Weights of a small image captioner: encoder activation squared_relu, batches of 64.
Rows from block 3 of the image encoder of a small image captioner, named by matrix and row number. Rows with one number within an expert belong to one neuron, the router's apart. Each number is 500 + 50 x the weight over its row's rms, rounded and kept within 0 to 999. All counts start at 0. Numbers have three digits each. After the name is the row's rms in percent of the matrix's.
After each expert's rows are labels from the 100 images, of 14976, where the router gives the expert most weight on average: "responds to" is what is common among them. Only what is clearly more common there than usual is listed. The data: regions of photos with short descriptions (Visual Genome).
# router: slot weights (encoder.blocks.3.mlp.router.weight, 32x64), inputs 0-63
# up: expert up (encoder.blocks.3.mlp.up, 16x16x64), inputs 0-63
# down: expert down (encoder.blocks.3.mlp.down, 16x64x16, transposed), outputs 0-63

# expert 10
router.20 097:544499528567524449536494474501534519488490392448584454458430527491529509496463561520479487544487471521488507514445508522449400422527394516466551385583506596598514525521493460511567400595521498
router.21 098:545489537573518447542498486516521520482474401451584466458418529492527519481475554508487476539493477502473507518449504496444400429523383499470532397578522585609512533490504442527566401609519498
up.10 103:569438465564500449540490611450475435440470571432515558480558507538548548453588455470545521479521607475523530429578474442449555545496498419548448514403512441475584522483474498459456548497493456
down.10 092:553481484474459531474431569476463550491515464635442488476482510510507487534492500529474437565590515603452497467468560506583563503546462516446400530460556421500558391564411515561550541521474483
up.11 113:549519456519498505419523448513474446530524465432533429577592466515467438617466488529524548499382509479500481472455504587461544529521515568565520468552473545424515559525478590417469502384495448
down.11 105:571567526441571616508457477547468555559496461592380544502477504486498517480498492480472440603554464443455550580558496531501522502558518489509466531421527424505476525438563482596478580514516432
up.12 102:581449521566516450547479617443471487430452551461549522454483530554559560446566411453525458497553567488503531446540491440435500606495465407560420466443538461453550524456452466530520529549479480
down.12 095:573432554522494481443451590467452473545517549603469441518478493544461500555508534514503504573548494607462443439484522481570580514402466500470453563457582475500520402595414517512543520512548534
up.13 094:489497447608499543437440470498450512546473516563512509505554578496525510583418416588476440451550544554495433547545505492495522578406468505530480484470547411432580463490533573474516561511444591
down.13 110:521528520456442594471572513453524563497508513507542480531565470535490530460503562490503527411433463490555482475476464449563558501657583475563483521538434483548464516611564525445415505444426545
responds to: text has "blue"

# expert 14
router.28 115:454526547447495426564496509507606487509604430498557478466442508436462450458490589502463489563478476571502482501447521552545418388583499542435547452565450555577481476539434445492543442518539497
router.29 114:458530540445497419568491500506608485504613429495557477468444514445459455465487590500472490572470466563493473507442522551547414392578504532439548451557455547582480486537427442487533445519544499
up.0 069:557520465503481497497538490498554427545492410395530559544529507555451420527476480516557534580366490476505488494507484524445482451558503541555564445465371459422500608531504511472467538428565499
down.0 069:595481525433581516468469566514442525562498553599420514502449465486439505525562513450516489630558483530471442514530512542525576483515478442505505595418512429530363497500476496559509570517499476
up.1 113:523541450496443536463548465533538475586515423389527550565562498481445428547460541560514515544384464497492469530466507556480497453537510545574589452522416487429505624480510540439424506449517505
down.1 107:592491577420595528472445532528474473552492507596424525500476472496434517507554495457525509623566512509478470505541478546543567517479500473500504561402557419534390450472445515503514608508564520
up.2 074:500467460429399568532549549487479619463465512506591446497453525494478476460510414428494400479468469518510537523524525544524483565388590532546559494573459544489444484560557455501538479479409552
down.2 078:575601519382493542493449441494532498498493396536459533507551502492488543462491482458477521539440584422536553515555463499516529460603611529552514548417438417534441499465519529476463577426494492
up.3 072:443443484505505524478533535446526559495538476545578419583476518455422431498463433508466489568419446544490517467444413583573490466484636581522537490557475538420557477576503506457479465474439506
down.3 073:561539527389495557419514508539544513525512481517462550582604498531465564473520488481500509513444562437560529484497484508550591497590597512550529558428421442515448493529523550454452570406468570
responds to: text has "sky"; text has "blue"

# expert 5
router.10 077:437523489415491440499501499542552419516512445496487518524476471426469449498531622535491498517439554555513499500511488519557493426692490535505529524484470493499527476497385491443490491453641466
router.11 093:409498502411500462512490519543557420521533472511471543520481488419465452468531617525486493528453571554515496495514489513571484428676514509494537521482460483514522470509392477444486501446638473
up.10 144:535473565541618557533496539450480564454430428508514528445484540501576528465493452475555470487500430476505507507540372474520440459377472462554470529495515500497545479512685459508472491518516517
down.10 170:549468508426561436463453518457551455474444421516521504542533478572502501517536367496467532463483616505540465471495550543514608486476564491426541549436463443479466479484390553481534575416473540
up.11 106:454551422454470616461529472532505462524470515486513447603568467428471470529513513536468549530419559484559494467520434512532552487490500533605556532489474514393622540502508552424453480401524459
down.11 107:439383443528474461605502583477453501425460518479480514434412482461537452592583557564537484555566479521493416495525486524481452513498494498479427580484560547524455443501519396453536494576494530
up.12 065:601569516491537588532494542475425553486397511484488481459506489580547548442528438498551499480547434403486563452527456486421487524410476515512413564493543508497486510513662463536516514469472457
down.12 064:589474532433532466469503443540619459479536556488512472544505492582427538466512401487456490402415506565484496545509551470568544521420572482475566528501444494491374495513434548439487488451545534
up.13 088:626542468462422481491566574480446474502478474387500407443515477603492523450581495486572550474564521434538579418553456485413550500460484510488474508505496582505521548464520520539482499483420449
down.13 087:563464518444456513412477487472537422492538457532506482548575488569463560460494498461448501485405547566539472493528503431587528512559622491475531593480449438527483460600468557399468533420483498
responds to: text has "sky"; text has "white"; text has "blue"; text has "clouds"

# expert 11
router.22 087:461504563483527525561447522525505482508564459516487494413418558480491507454465546494448393499534450564458477489514522559522380415503448530424513487554529536587504474534498394532577429593579541
router.23 087:460540546483512518561474483553540485521555427480519488439419540469479481463463581518466419519488438528450465491496514569514368415516462552448537435580493577579489521536507398502548424583581501
up.10 040:497474542487526516495571559397451502511483469518549444557533366492468465477561462495455452465456584510514630406478484541514526618500541472516427537541440556548479515569482533529452433440476467
down.10 025:468527393463433465561437485378533548529501406380547464525567521494541479513461464482481464495557598474540484556433444553514459515469447506507566500556456489474552463410548461564538453545463531
up.11 097:558521520557495545558553608521443607456503466428495493462476508567555538431505510465524449486533499491422567497401574535413441475439441498564572518529535510514518567451499432497491476523372517
down.11 101:555480511418519470445431541464584407510494453564495527559566497586473541500521502492498534502472573582576520415547452521598585507526584494484482550435474440520565433537436559512486553433494544
up.12 093:583490472564479545554512537549440516470550444443485485487543518567497452502461530522560493460470554485422552536411643579420459461468469498557565507513525508539573554463475449401490509498381504
down.12 114:540565419394490492489433509492560476475509353527462506485560514529538501518536435498509516493483647455537533429543507579504544505564583518511489486452493456499625494452450509561540533439488542
up.13 079:526484495513399547563475443546453553512464517549426522470460546598459498532478449518486376460576411406446470533494535471438434496549482479541513486522546513521517554421596409522556496514552566
down.13 083:556503520473482428491496534491569422511486505453512463552558489598480530488461427457464551455454563576493449421437524447506554518389483485440599443516465535485437483583385522420485473452512560
responds to: text has "sky"

# expert 6
router.12 078:509463519553503394574459544469482462482440399505513525474421503522534522427542519515522541516530463494539528477507423428511479468691452463507526535465512527536622459471523456499518497491622496
router.13 065:490462507538507387550479538480511439495442391496542491503419487503510510436533534533505524542488491513540517478481443453514466435697437474482544504494470575532608471487494460493528459498632490
up.0 038:493522464462537533435552453508471513452468438465523456601538448458464459592510489508492500538320512514568485511477438586490508538510535574530509531597439528418525530574509562477451443427522480
down.0 039:507476437505525558522467483538452601548489437526462488500389483475461536533499506478439428527621469455440510590507487633504517510541489462440454471470564483493580464424494496532505514544478360
up.1 087:543437477547485423521510605417448528464479466448648401489499507497538551451537465432515532540544441544606583448458443485501566455426495498504486585520516534537499444467519540445495490487449463
down.1 096:605609551411569512480456421534570445578498452575454535513491525557439567429435456393445497506470502476502578574570496517560475512516534487481536515447454448522524503503490532510490574467535432
up.2 047:582468479517565525492509536483433504479469504410525453473506448536505497463472456401549528500392587439527511447458453531460509566455583476556441590532501538420532557601546510417424449552488480
down.2 039:607535523414474482493478507509556528563463437582463455500548572520456520510497424467494503548522607570473505484447594537545526482501503460398571487516482411463581495530382526504506563422467530
up.3 111:555470503584488494566480561435453529462453542464594469468463605542528553466505392466502414488534463507484507530558514497455443608385458480520459551541537531434549514460559423520508464559471562
down.3 113:632577561412534543434437487524591521531487506601440491551521477583412558481509403449435480524532515529470532483478520466574601529505519486468521475456501419498456441531444553525491537468482518
responds to: text has "sky"

# expert 3
router.6 080:459508519445495437528504516506602459480580421480555472496487486422469461447498609504470497558450524563532502490437506542555475429678508536459530462540431555555499476538403466473508458481564476
router.7 084:459519528453488437541508523505596458480579430487555474502489490412480460444497608495470496570446522552527512474444516534545476424665504525453538466541434553553511478542395469466518441484580475
up.0 130:602445474544481473492571599445467494406497471422601425534507487560515494463582443447555531484524576501539597457467492492482553526452516461585504546486460493469516484475481532441460539468372453
down.0 117:569572537408508584434499502503463466544510440566368550491526472494484539472499494451519541626489546407509517522567477519522544513511537499565488586409490419534455519465541505503469612449530525
up.1 069:586487545514556562568504578470403594455459511448519476412518544559546564479508426489508449487507436454475540449538434508418464578392530493518452550514493537515499542551608426483496463534455517
down.1 067:597450512483539443455429500504544482498491454575488487529529492557436541519501461485437466493491581618488515513482556490624567488476582527387502513454492428469450417571386545514527520454487482
up.2 077:498534400432458594442560459540477438569468508419477498582583470466463473538489541528501551502415547458504473487522487519482562492542537536594558486464478466418533612541495564451432511400506466
down.2 074:514387431480522436545515578460476487441484589536476501453407475507490489591567535546526472544570443589507457508564473532562476464465485490472453603473535488499405407514480426468521520567569510
up.3 137:607485447530483473491552573472420477432465482394574407530571472549538498466557474452552537486465586476545564447468472505432544527495540476600520556512474520478563544503487525432461510420422438
down.3 132:575515492394493553460432516455466473494503445611402547479510491510491508490528506484512485612519553482499506510568499550571569520528543511513447579391531378513508418510482507530529627470519485
responds to: text has "sky"; text has "blue"

# expert 8
router.16 123:507527437441483509427584515458468462523463502425536414569564429487467456552546486530523571487404522469578548447515433534481581532508540545539522541490431496457519555547516587428413514396486444
router.17 108:425503547446529454516519524468580462501534477522538446491444460406444449486501553528418434549447514576539509477484502555555449484572508543421484500595433585552476487576419475461498371519562511
up.10 092:555507505508483461578528585488484654522531460507532455441467510521482486389528548457525543550547408508525548440413462485474489393431514525469553505560493572604471496452526464524541446522443467
down.10 103:514534435457448552505463488471526522500544451567512554485514562530531491502488575519487448487504493473559584526584420539547460501607585544550410463457498432550597445499606460558524573530507407
up.11 108:437506500459464456468437507462525470500478512625441554521507459480452493495536516517513545457573469518553560464503434457591534424572529480440493469467581451504518335541391528496550544528571475
down.11 100:401450441504480385585548522516532470388527543419595488476485529523561475525475487582523497428473462503527483504503489477447414475462505553537501474582478625477534525459484463481522373486513516
up.12 108:491518507423525580486526521426420509546454565543537498536513467527522531504565348516522509420529499457542510484576448493499525609399587508508389587475490458453469454561540512479478537478449483
down.12 110:481515432469521456531456448553559376464496452441501509500475547536476519482484406504485549428419519467553511480520516447465402493418498478365499471557492559421631521522470486468535434451528526
up.13 087:549406598534590415572449548443505534457498533517512526386460562533522513478533429513547472573547563547476481506513516434532470453460517426419439451473504474553526421566465436536516499573507555
down.13 091:492575489495477594515515486532487596494512468532478532488520526426540458506484543507491478552508499413498597554530475538488491499619528520604427456472523448530548517374622467604492540535462440
responds to: text has "green"

# expert 9
router.18 084:394544491406446528515518493542592445536526420500523519528464473419422422484531615542484480538444481546507496481498466535577470408627494544515537465504437524496523497466455477463492478473622491
router.19 083:394540498403450523526515492546588448550531423505519514533478473419429428496537603546482468529449480547511493479491454542576476407636499543522538469507428528508526496474456476461499476477623485
up.0 049:572480566508555488573533527521549489435527485391568450420473489464488470495473520523521441608485502520543520475449488528474411436496457527467541416565445599499515583530513414539505411605492512
down.0 052:515525470498478556498500568482482582492502523569440506471443427466525477547565526527536462539609499508426480460522484587519598496529420494500405483415580462517539392489540475596515582592519506
up.1 103:430403456488492541494463584412553488490546523557579473554537460432448457490531469510478523563499521560551572448497419515583536521427591503526501555474511492390612442540485518418473484487477467
down.1 095:442528494473531575555591513543434504520481495433482507492519509387551482548527531504543542559475504375516467512516479490399431541576504494558533566507493534528443605454612434473434550478459551
up.2 075:559484562473478580539582483548423577451541630415462499493478476502568576506525530432500522546490537476489463471459528541396497575456530567439427533520561507531479551463526491467473482553383473
down.2 073:490536496455459542466537540450506482507499470425523488489649480507527482508546463517531535508449624449550465409474531508440565510582563543496543524524449514489596590572506540448474483400429574
up.3 071:596499484506514594475491518489400520471410535494484499469479515573566560498530407491552511442552451412474528474546427477448517559393502488501410549481562503474528511510670496486516522525482489
down.3 063:558455523403534421447457484516562421499498474527508511526520473614478504471507422460444524412468546561524476507526513509569560486453598484423564553478461438447456492530403560460513507386542541
responds to: text has "sky"; text has "white"