Weights of a small image captioner.
Model: 13.6M parameters, 64-pixel images, encoder norm layernorm, encoder depths [5, 5, 5], decoder layers 8.
Training: adam_atan2 at rate 0.0016, 8600 steps, batches of 64.
Rows from block 2 of the image encoder of a small image captioner, named by matrix and row number. Rows with one number belong to one neuron. Each number is 500 + 50 x the weight over its row's rms, rounded and kept within 0 to 999. All counts start at 0. Numbers have three digits each.
After each neuron's rows are labels from the 100 images, of 14976, where the neuron reaches its highest value: "colour at peak" is the nearest of a few named colours to the mean colour under the peak. Only what is clearly more common there than usual is listed. The data: regions of photos with short descriptions (Visual Genome).
# fc1: MLP up (encoder.blocks.2.mlp.fc1.weight, 256x64), inputs 0-63
# fc2: MLP down (encoder.blocks.2.mlp.fc2.weight, 64x256, transposed), outputs 0-63

fc1.50:464530486514474358543484457557528453477489500468454515466451560496478451462502557491500501480489525494393475496461569476511470476679469507460564470515507531561486542480385471492535491501653496
fc2.50:460545477414509453515526542512494345496482520514405517506404461447498461497506594490495527605479663529504512465491533494511500526577475485513430517473530488517461488439406501550488518494570574
colour at peak: grey

fc1.249:462502453518401452559558486456477518602461447519535483525431505458497491541572375496446517562507467461579527584516501442502540507492536536451563547510422491522478470511587487609533452434533606
fc2.249:486493471515458528503477502472464532478391430486524497549553500424565465498473417496488508469466353484573499530594393509560503460493488482528468536475457508487605515527642489465461479530581433
colour at peak: grey

fc1.209:537516464483471576506572538577486510537530438400465451543506537543531521414469477496517511478436427412518537554428479547428440424467476551546564482576498542535461601542582461482540523456394504
fc2.209:544486562612601485514574529527487561530514540539509530478505594563428540494557436516477440574553596534482474527434570539452494487397548579531500479557529501507479476545460479411538521505418445
colour at peak: pink; white

fc1.59:570458497545545468569514598437464421412454494436517538468481533529560553411554476439519448457533559497562536509614438467446471519511447443553455586466502482496531501470559424470485511503610521
fc2.59:485572497485505500514524479553651462490594483494527500521456569426532429494570604494452494451441531529511465504452525405535517373515566422481418461539399515475531517488466507552482487497469459
colour at peak: blue; cyan

fc1.167:553422437514488467460524554511464448538563492410483456544568524563475447469534491532586611450438470504534551451468473544438498500529520520499556579471527512439567570542431562430483556427468392
fc2.167:532486515589549551479590513503466536502568469544489446489497601565462515488590464543480437529618483537386438510408577462473525465519615524503506447557568545487453522482487485449525462510461443
colour at peak: pink

fc1.41:571452513543552453576529591411432498396444441468568454457458496502574580431553441401511460525546587498573539491546480463447507506560465449578455549496544530478504472470475454528512469522552509
fc2.41:482558460453460494516529450560653416486600517493515543551455554425545397499561604474463510447436512516529451513497513431540530411519494425484410469503399495470498505471459507528479488503499459
colour at peak: blue; cyan

fc1.185:456475526446459439526489457549540559422446514485534520562436409494467479511607560495485480576542551468507563532482529429530551559596597440423430560459456498580570482446435549487481474509493464
fc2.185:520450560541552578492475523475440569531492544443565430498490488533483513495481364524475502505470491477555520481493450489465504608345450510450596523527466537528572506461618498557459500507425519
colour at peak: grey

fc1.252:474490427435415586459497455552450452586529465589413546542446520510440448534472510524497436413519400485399501562539478563564497467549507558493522544460556455495495480524559485472567548525563556
fc2.252:492522467565501548520590480527451542451559533554423558471512623543506482508577484494474450582569474513405450559451583465504520413491577466492419457491554453474519506499492491413538540496465393
colour at peak: pink

fc1.13:466454526474415458495493424567557562436477506466541539577444419472457484534594603514459465560539466477543552567478518430522544531507572448421447544486458492544600473431471563485540481571449487
fc2.13:511469547493522550501511553476459538539467597464567467486502492488491504509440444505514541466455520458608531444551431507498508596324408556520583515467432487485550465479605509528493522524412510
colour at peak: grey

fc1.248:457454488498518523427445526446497430481499544572422579525578472526500524518492500524542518424554539529490473454570450467556556554545532415574446538420564422410540448483473556451444576474585451
fc2.248:470497547465481455499462480443524557464450427560563544514604507412525512514472461515471429421550405562510483567540462547581504421530477481489506487507476511485347429512511490424530471497567406
colour at peak: white; pink

fc1.244:525526486473440528562577486499449585545443474470538447496430466475513515478536456462460441556491462443519547554438560493454503499472521576462555496579425525620441559538552411561531424515403568
fc2.244:495541463546411488505570456530471493446426460505434572526591558497530486490510502483472439548551431456465469562556502539506502413572573486489449474479529505427468525591538485396580502518616417
colour at peak: grey

fc1.165:518482501454555575470571610419478513496502554461476501533565448502515508467551448481507527505451534484612573460570436508493550541360576500541474564458458453433503513566565535458439540455442462
fc2.165:531447536504543381500504585423523389554534511436600399482468465433477504494469503526494532448486572584532579430480515500510506557588488506488514504536495572496461485427439490562511422492526577
colour at peak: green

fc1.75:598426445565439431517503523477447526412481465438478531488436464547537547442586569455568504454532509484481573542504502425433467554484508415461447600497567512551563521471509471430573515572499493
fc2.75:522391428637490501499588543498437412488522452485438491507466503500505484516504423472522554592518480565506550500513489475510490545548540487503517561463583483515612457435476519621476572472559556
colour at peak: brown

fc1.111:556444468553485543491450545566459499542576511453438474516475583558461475462460476549473490431555450533491533529432617568430451442450430552439526546541541497556555518527466489445559524551370531
fc2.111:575469494527518545519439537553466588516566487437525420506504491595536476491505543499511483621509503493483573495401560437423494479425525457473506521564499530465570557454468495574524507502338532
colour at peak: brown

fc1.125:549470548443536555550547550436486577446474481454541432462437468480533540437538476428478413540485455475493557526502512560481473505400576555445442520577482555541452527582565432528569438569426520
fc2.125:513508538477476454496487500440470541485400440571487619501586521476465563501477456507511434532585399516485489547552464586543497466554500534519516492470560494519407444583497474391548534481604439
colour at peak: grey

fc1.236:509517480589434519495448421591512547521479455532455527459447569567486500546454584526521502457567427449401439534448522458480499443546397478506540422481567465561505515399501509563558524578527523
fc2.236:546434573611585466488506546489443544586540470447525410457536534571447573502524478564515464499552481517428537476439556499436500505538566549464547450576588592444508529452496454488556436498477515
colour at peak: green

fc1.54:461489437519407506460436441567524507558548533585465544520463581483438462557466548530472454481591453537388457559452604498556519451500479513450510476459537426571536427478433536522562516540487562
fc2.54:524463603550597478487512567469497521534571521444586376488508560534461526484526472533470454444531527555478538460429553427453525477483524491479510482607517619481452513430464474522543404490428529
colour at peak: green

fc1.171:587444435443433557477545534543436457570537442457431541560464455585462492458534475492566520429484443424391537536464455542445466445559530528530535541502599514469523585533528466461538548495545460
fc2.171:526519450520440535532418469568488599553479441446497456569467402542517510495479597514505460532540556430427551529396579511450482504535508503524528496536519533454569581563413513508481497520401582
colour at peak: black

fc1.201:473488569494502513458423474527562553420530625539467525480480459514471475495520616538469491475502531540471535476564478514536449587420549482463408513508559495502566477475458549441468503574379390
fc2.201:526513596533621555498515594460428521540459568505522469481485514506431556488493394544514478519514618491532529408489495507450500577380467523572574509512527503509475481405520472455516513515440565
colour at peak: grey

fc1.49:518447540423567574472542595427445497495505554485450530533495419490526541457554485488519521494451543471593578439564412564506543519393587504520438544467492470462492462573565522415438516500509442
fc2.49:518540516525515389489493570465545394513515492382609381490481531441470464500494484490496517455471614569529528462471539495491469557590509467492458489565426606510456546457452488538511438509502510
colour at peak: green; cyan

fc1.20:561458513519516461585530594418463529418417501446620490461478509491567596419563436426512442518536582492550515505562497446417510553498506441586453526488518521509474503444499425531521468537492498
fc2.20:481514460476460492509530465580614419486621499501506525556485553415554393503558594476454495430452506541517467542481524418548514407530512414485420485516428500476529493430454504547485465499507428
colour at peak: blue

fc1.135:508500524537471462509463412569496517522500462568467553473461553524507475520474575524495467491578423469373433522464527449493453421536357504514560417515532505536466486427476449596546497592541553
fc2.135:551419575618586362498498543439481489530551480442585451470571541583463522478492460507466453488518528574480536502477567562451507541571521561474509511566525575507448484510454500486528441519531417
colour at peak: green

fc1.222:515539520561542439522440521525521464448561599434456439482554542561550503469482546535516561445531580504527497417451592453433447560457452492430520529511501529507571522445439534457467528422365467
fc2.222:488517515480491443513487487450526574488468445574535506504599566438546483483497431510466434492520345513538476570564437528583500417516477483496485497502463479480470452518573502384521508501577365
colour at peak: grey

fc1.219:424544511469478572418450399601523519570538540500395504531537497490409428607411568581497512537468483462457438523457514577559487460505555551450562472495459454517514519522508552473469522453476494
fc2.219:479544492421475489483511433569644448497574504495522545542502512407540413515538624474467485414445537520517441555477522443549519421535477442488449485517398516486478496461446519511468445496511402
colour at peak: blue; cyan

fc1.87:497509424478424452429471390539515427571535456487475579577541514493437441586452566570498536469438477461453472560449503521491475435595452493540570487465488479504554555461486562460481541447593542
fc2.87:459536484549518545518532533568491496510501430514437503506443428482492495505511554504492506528575604534414536483410589513499486496594580456531485487501572533481548505493333495478457493466502644
colour at peak: brown

fc1.97:476521473511470531470481472546502474524552556567547501552484574417416404538464441550408457521405486551530477549476546574571489574487601556485525529561396486444532476482494529474476481406439550
fc2.97:560426583593585403473526568435472510579492488494524469469551492568415595478472479547543484516587517526478522456487523570467505522552575591513584499506575578481455463508437475452546463492508520
colour at peak: orange

fc1.133:451512509369505435486469476470524480492488630586478530530563456428510450523531574516470460502511579517520461516503539460579537520566590454481461543456441456606480448486410520477464512406510550
fc2.133:530387472639491597506484546456406553503531446485498419479544522599528512490527368521510474526563429508444544507466492456462488519457554482483526502538572549515563500425587480512525495490470449
colour at peak: orange

fc1.58:506565462536545540532553557465483453586492442488501455456557571479553515490424421485506549502440535469519436469462516554441493415477418572577597424519467499450417554539567460574479510425506564
fc2.58:509528543504540531499540527477459552496503636525548534496480562481461522504481455506440468532474587483562498498518514526472513564293419514499522503484438432458444444480499496469550549508372459
colour at peak: pink

fc1.187:448526539520509441522526534461548469499415511477556538451509415488579539454518549485496518528567526531516461426491514397491568483622425446508524381426472483536417493420450486588485537511578468
fc2.187:467571431500454458516541468529558416443507493487484539561362514448508463505541539467500560506452590488522437508469539506484496464570556489573358475468423455517429546599428536486468555484510485
colour at peak: pink

fc1.65:446530472462427583457447426533524461573472488589445592510513461467454490581475530525505454488530482491378414510594463513551557519521546491529454486427553455428427431499529511546532523525600505
fc2.65:525530483565430468493552471478497560455490505559466556485572597507475530494509487527464442526584447461458453554509529568507530429511552493472443449474511481431462495584501478316566497477531383
colour at peak: pink

fc1.129:500434505524457463461447458535540549405522580496443542547421446557455500483585599519477477461526490528473571555559520473529433599491564454427425552493532486558583458447464553452497522571450456
fc2.129:518500580514562524490539553469461551507511650507568497486487558517446545487480459523459474508498569473558514470498510520453495572308431523467551500503460473453433460468503485468554536502371494
colour at peak: pink

fc1.211:456508466493456561424445403570530445555561504541376501526518521520423430573425569574509591486476427523413491525479506551584501439484486541412532467476464470523482504529490592450481532493520495
fc2.211:493518470466480492516534477565649427498610498503510520569469554426541403497564614485466491471452484537506453539481511425553504399534515436481448477512413504495549489457458514581465490507507409
colour at peak: blue

fc1.169:472553479487449397470453371525542411532469498534521558502508469462480480599442556564467496514467505490412419535456569461527482503623460467545523428517476529466515495420452547520462464471605522
fc2.169:487472441566505501517624550565454447504538463525413541507438522450482509491548515492511520620564564564440523502457583496500506488594609490514465511477599506517559470492384505534519559485543551
colour at peak: brown

fc1.22:430531500549464505509522501540515522537523508500523499520423539382459478471464483540423404531469440540518494490418531586553424466594492616446562432580456557498490503538479456613520440532519543
fc2.22:540453520515549449495444533433441454512470543450514480487403445547423567493449469506564544514486612487539557426494492565433502615524498558509549516496506545526469506494470508629485547489477638
colour at peak: red

fc1.205:494578571425597458557477528517512537438488523471535452443568512487575526455510409480552482537545575452542438447381516467432527516541519396557464466477465547459431560454429479527501479429469478
fc2.205:524434528561581591499489559445444536525511497461533381504476512507481535496523386543524517457505486494506497459464469420467493557376509474509601511542544572546506519396605484513437435490447528
colour at peak: brown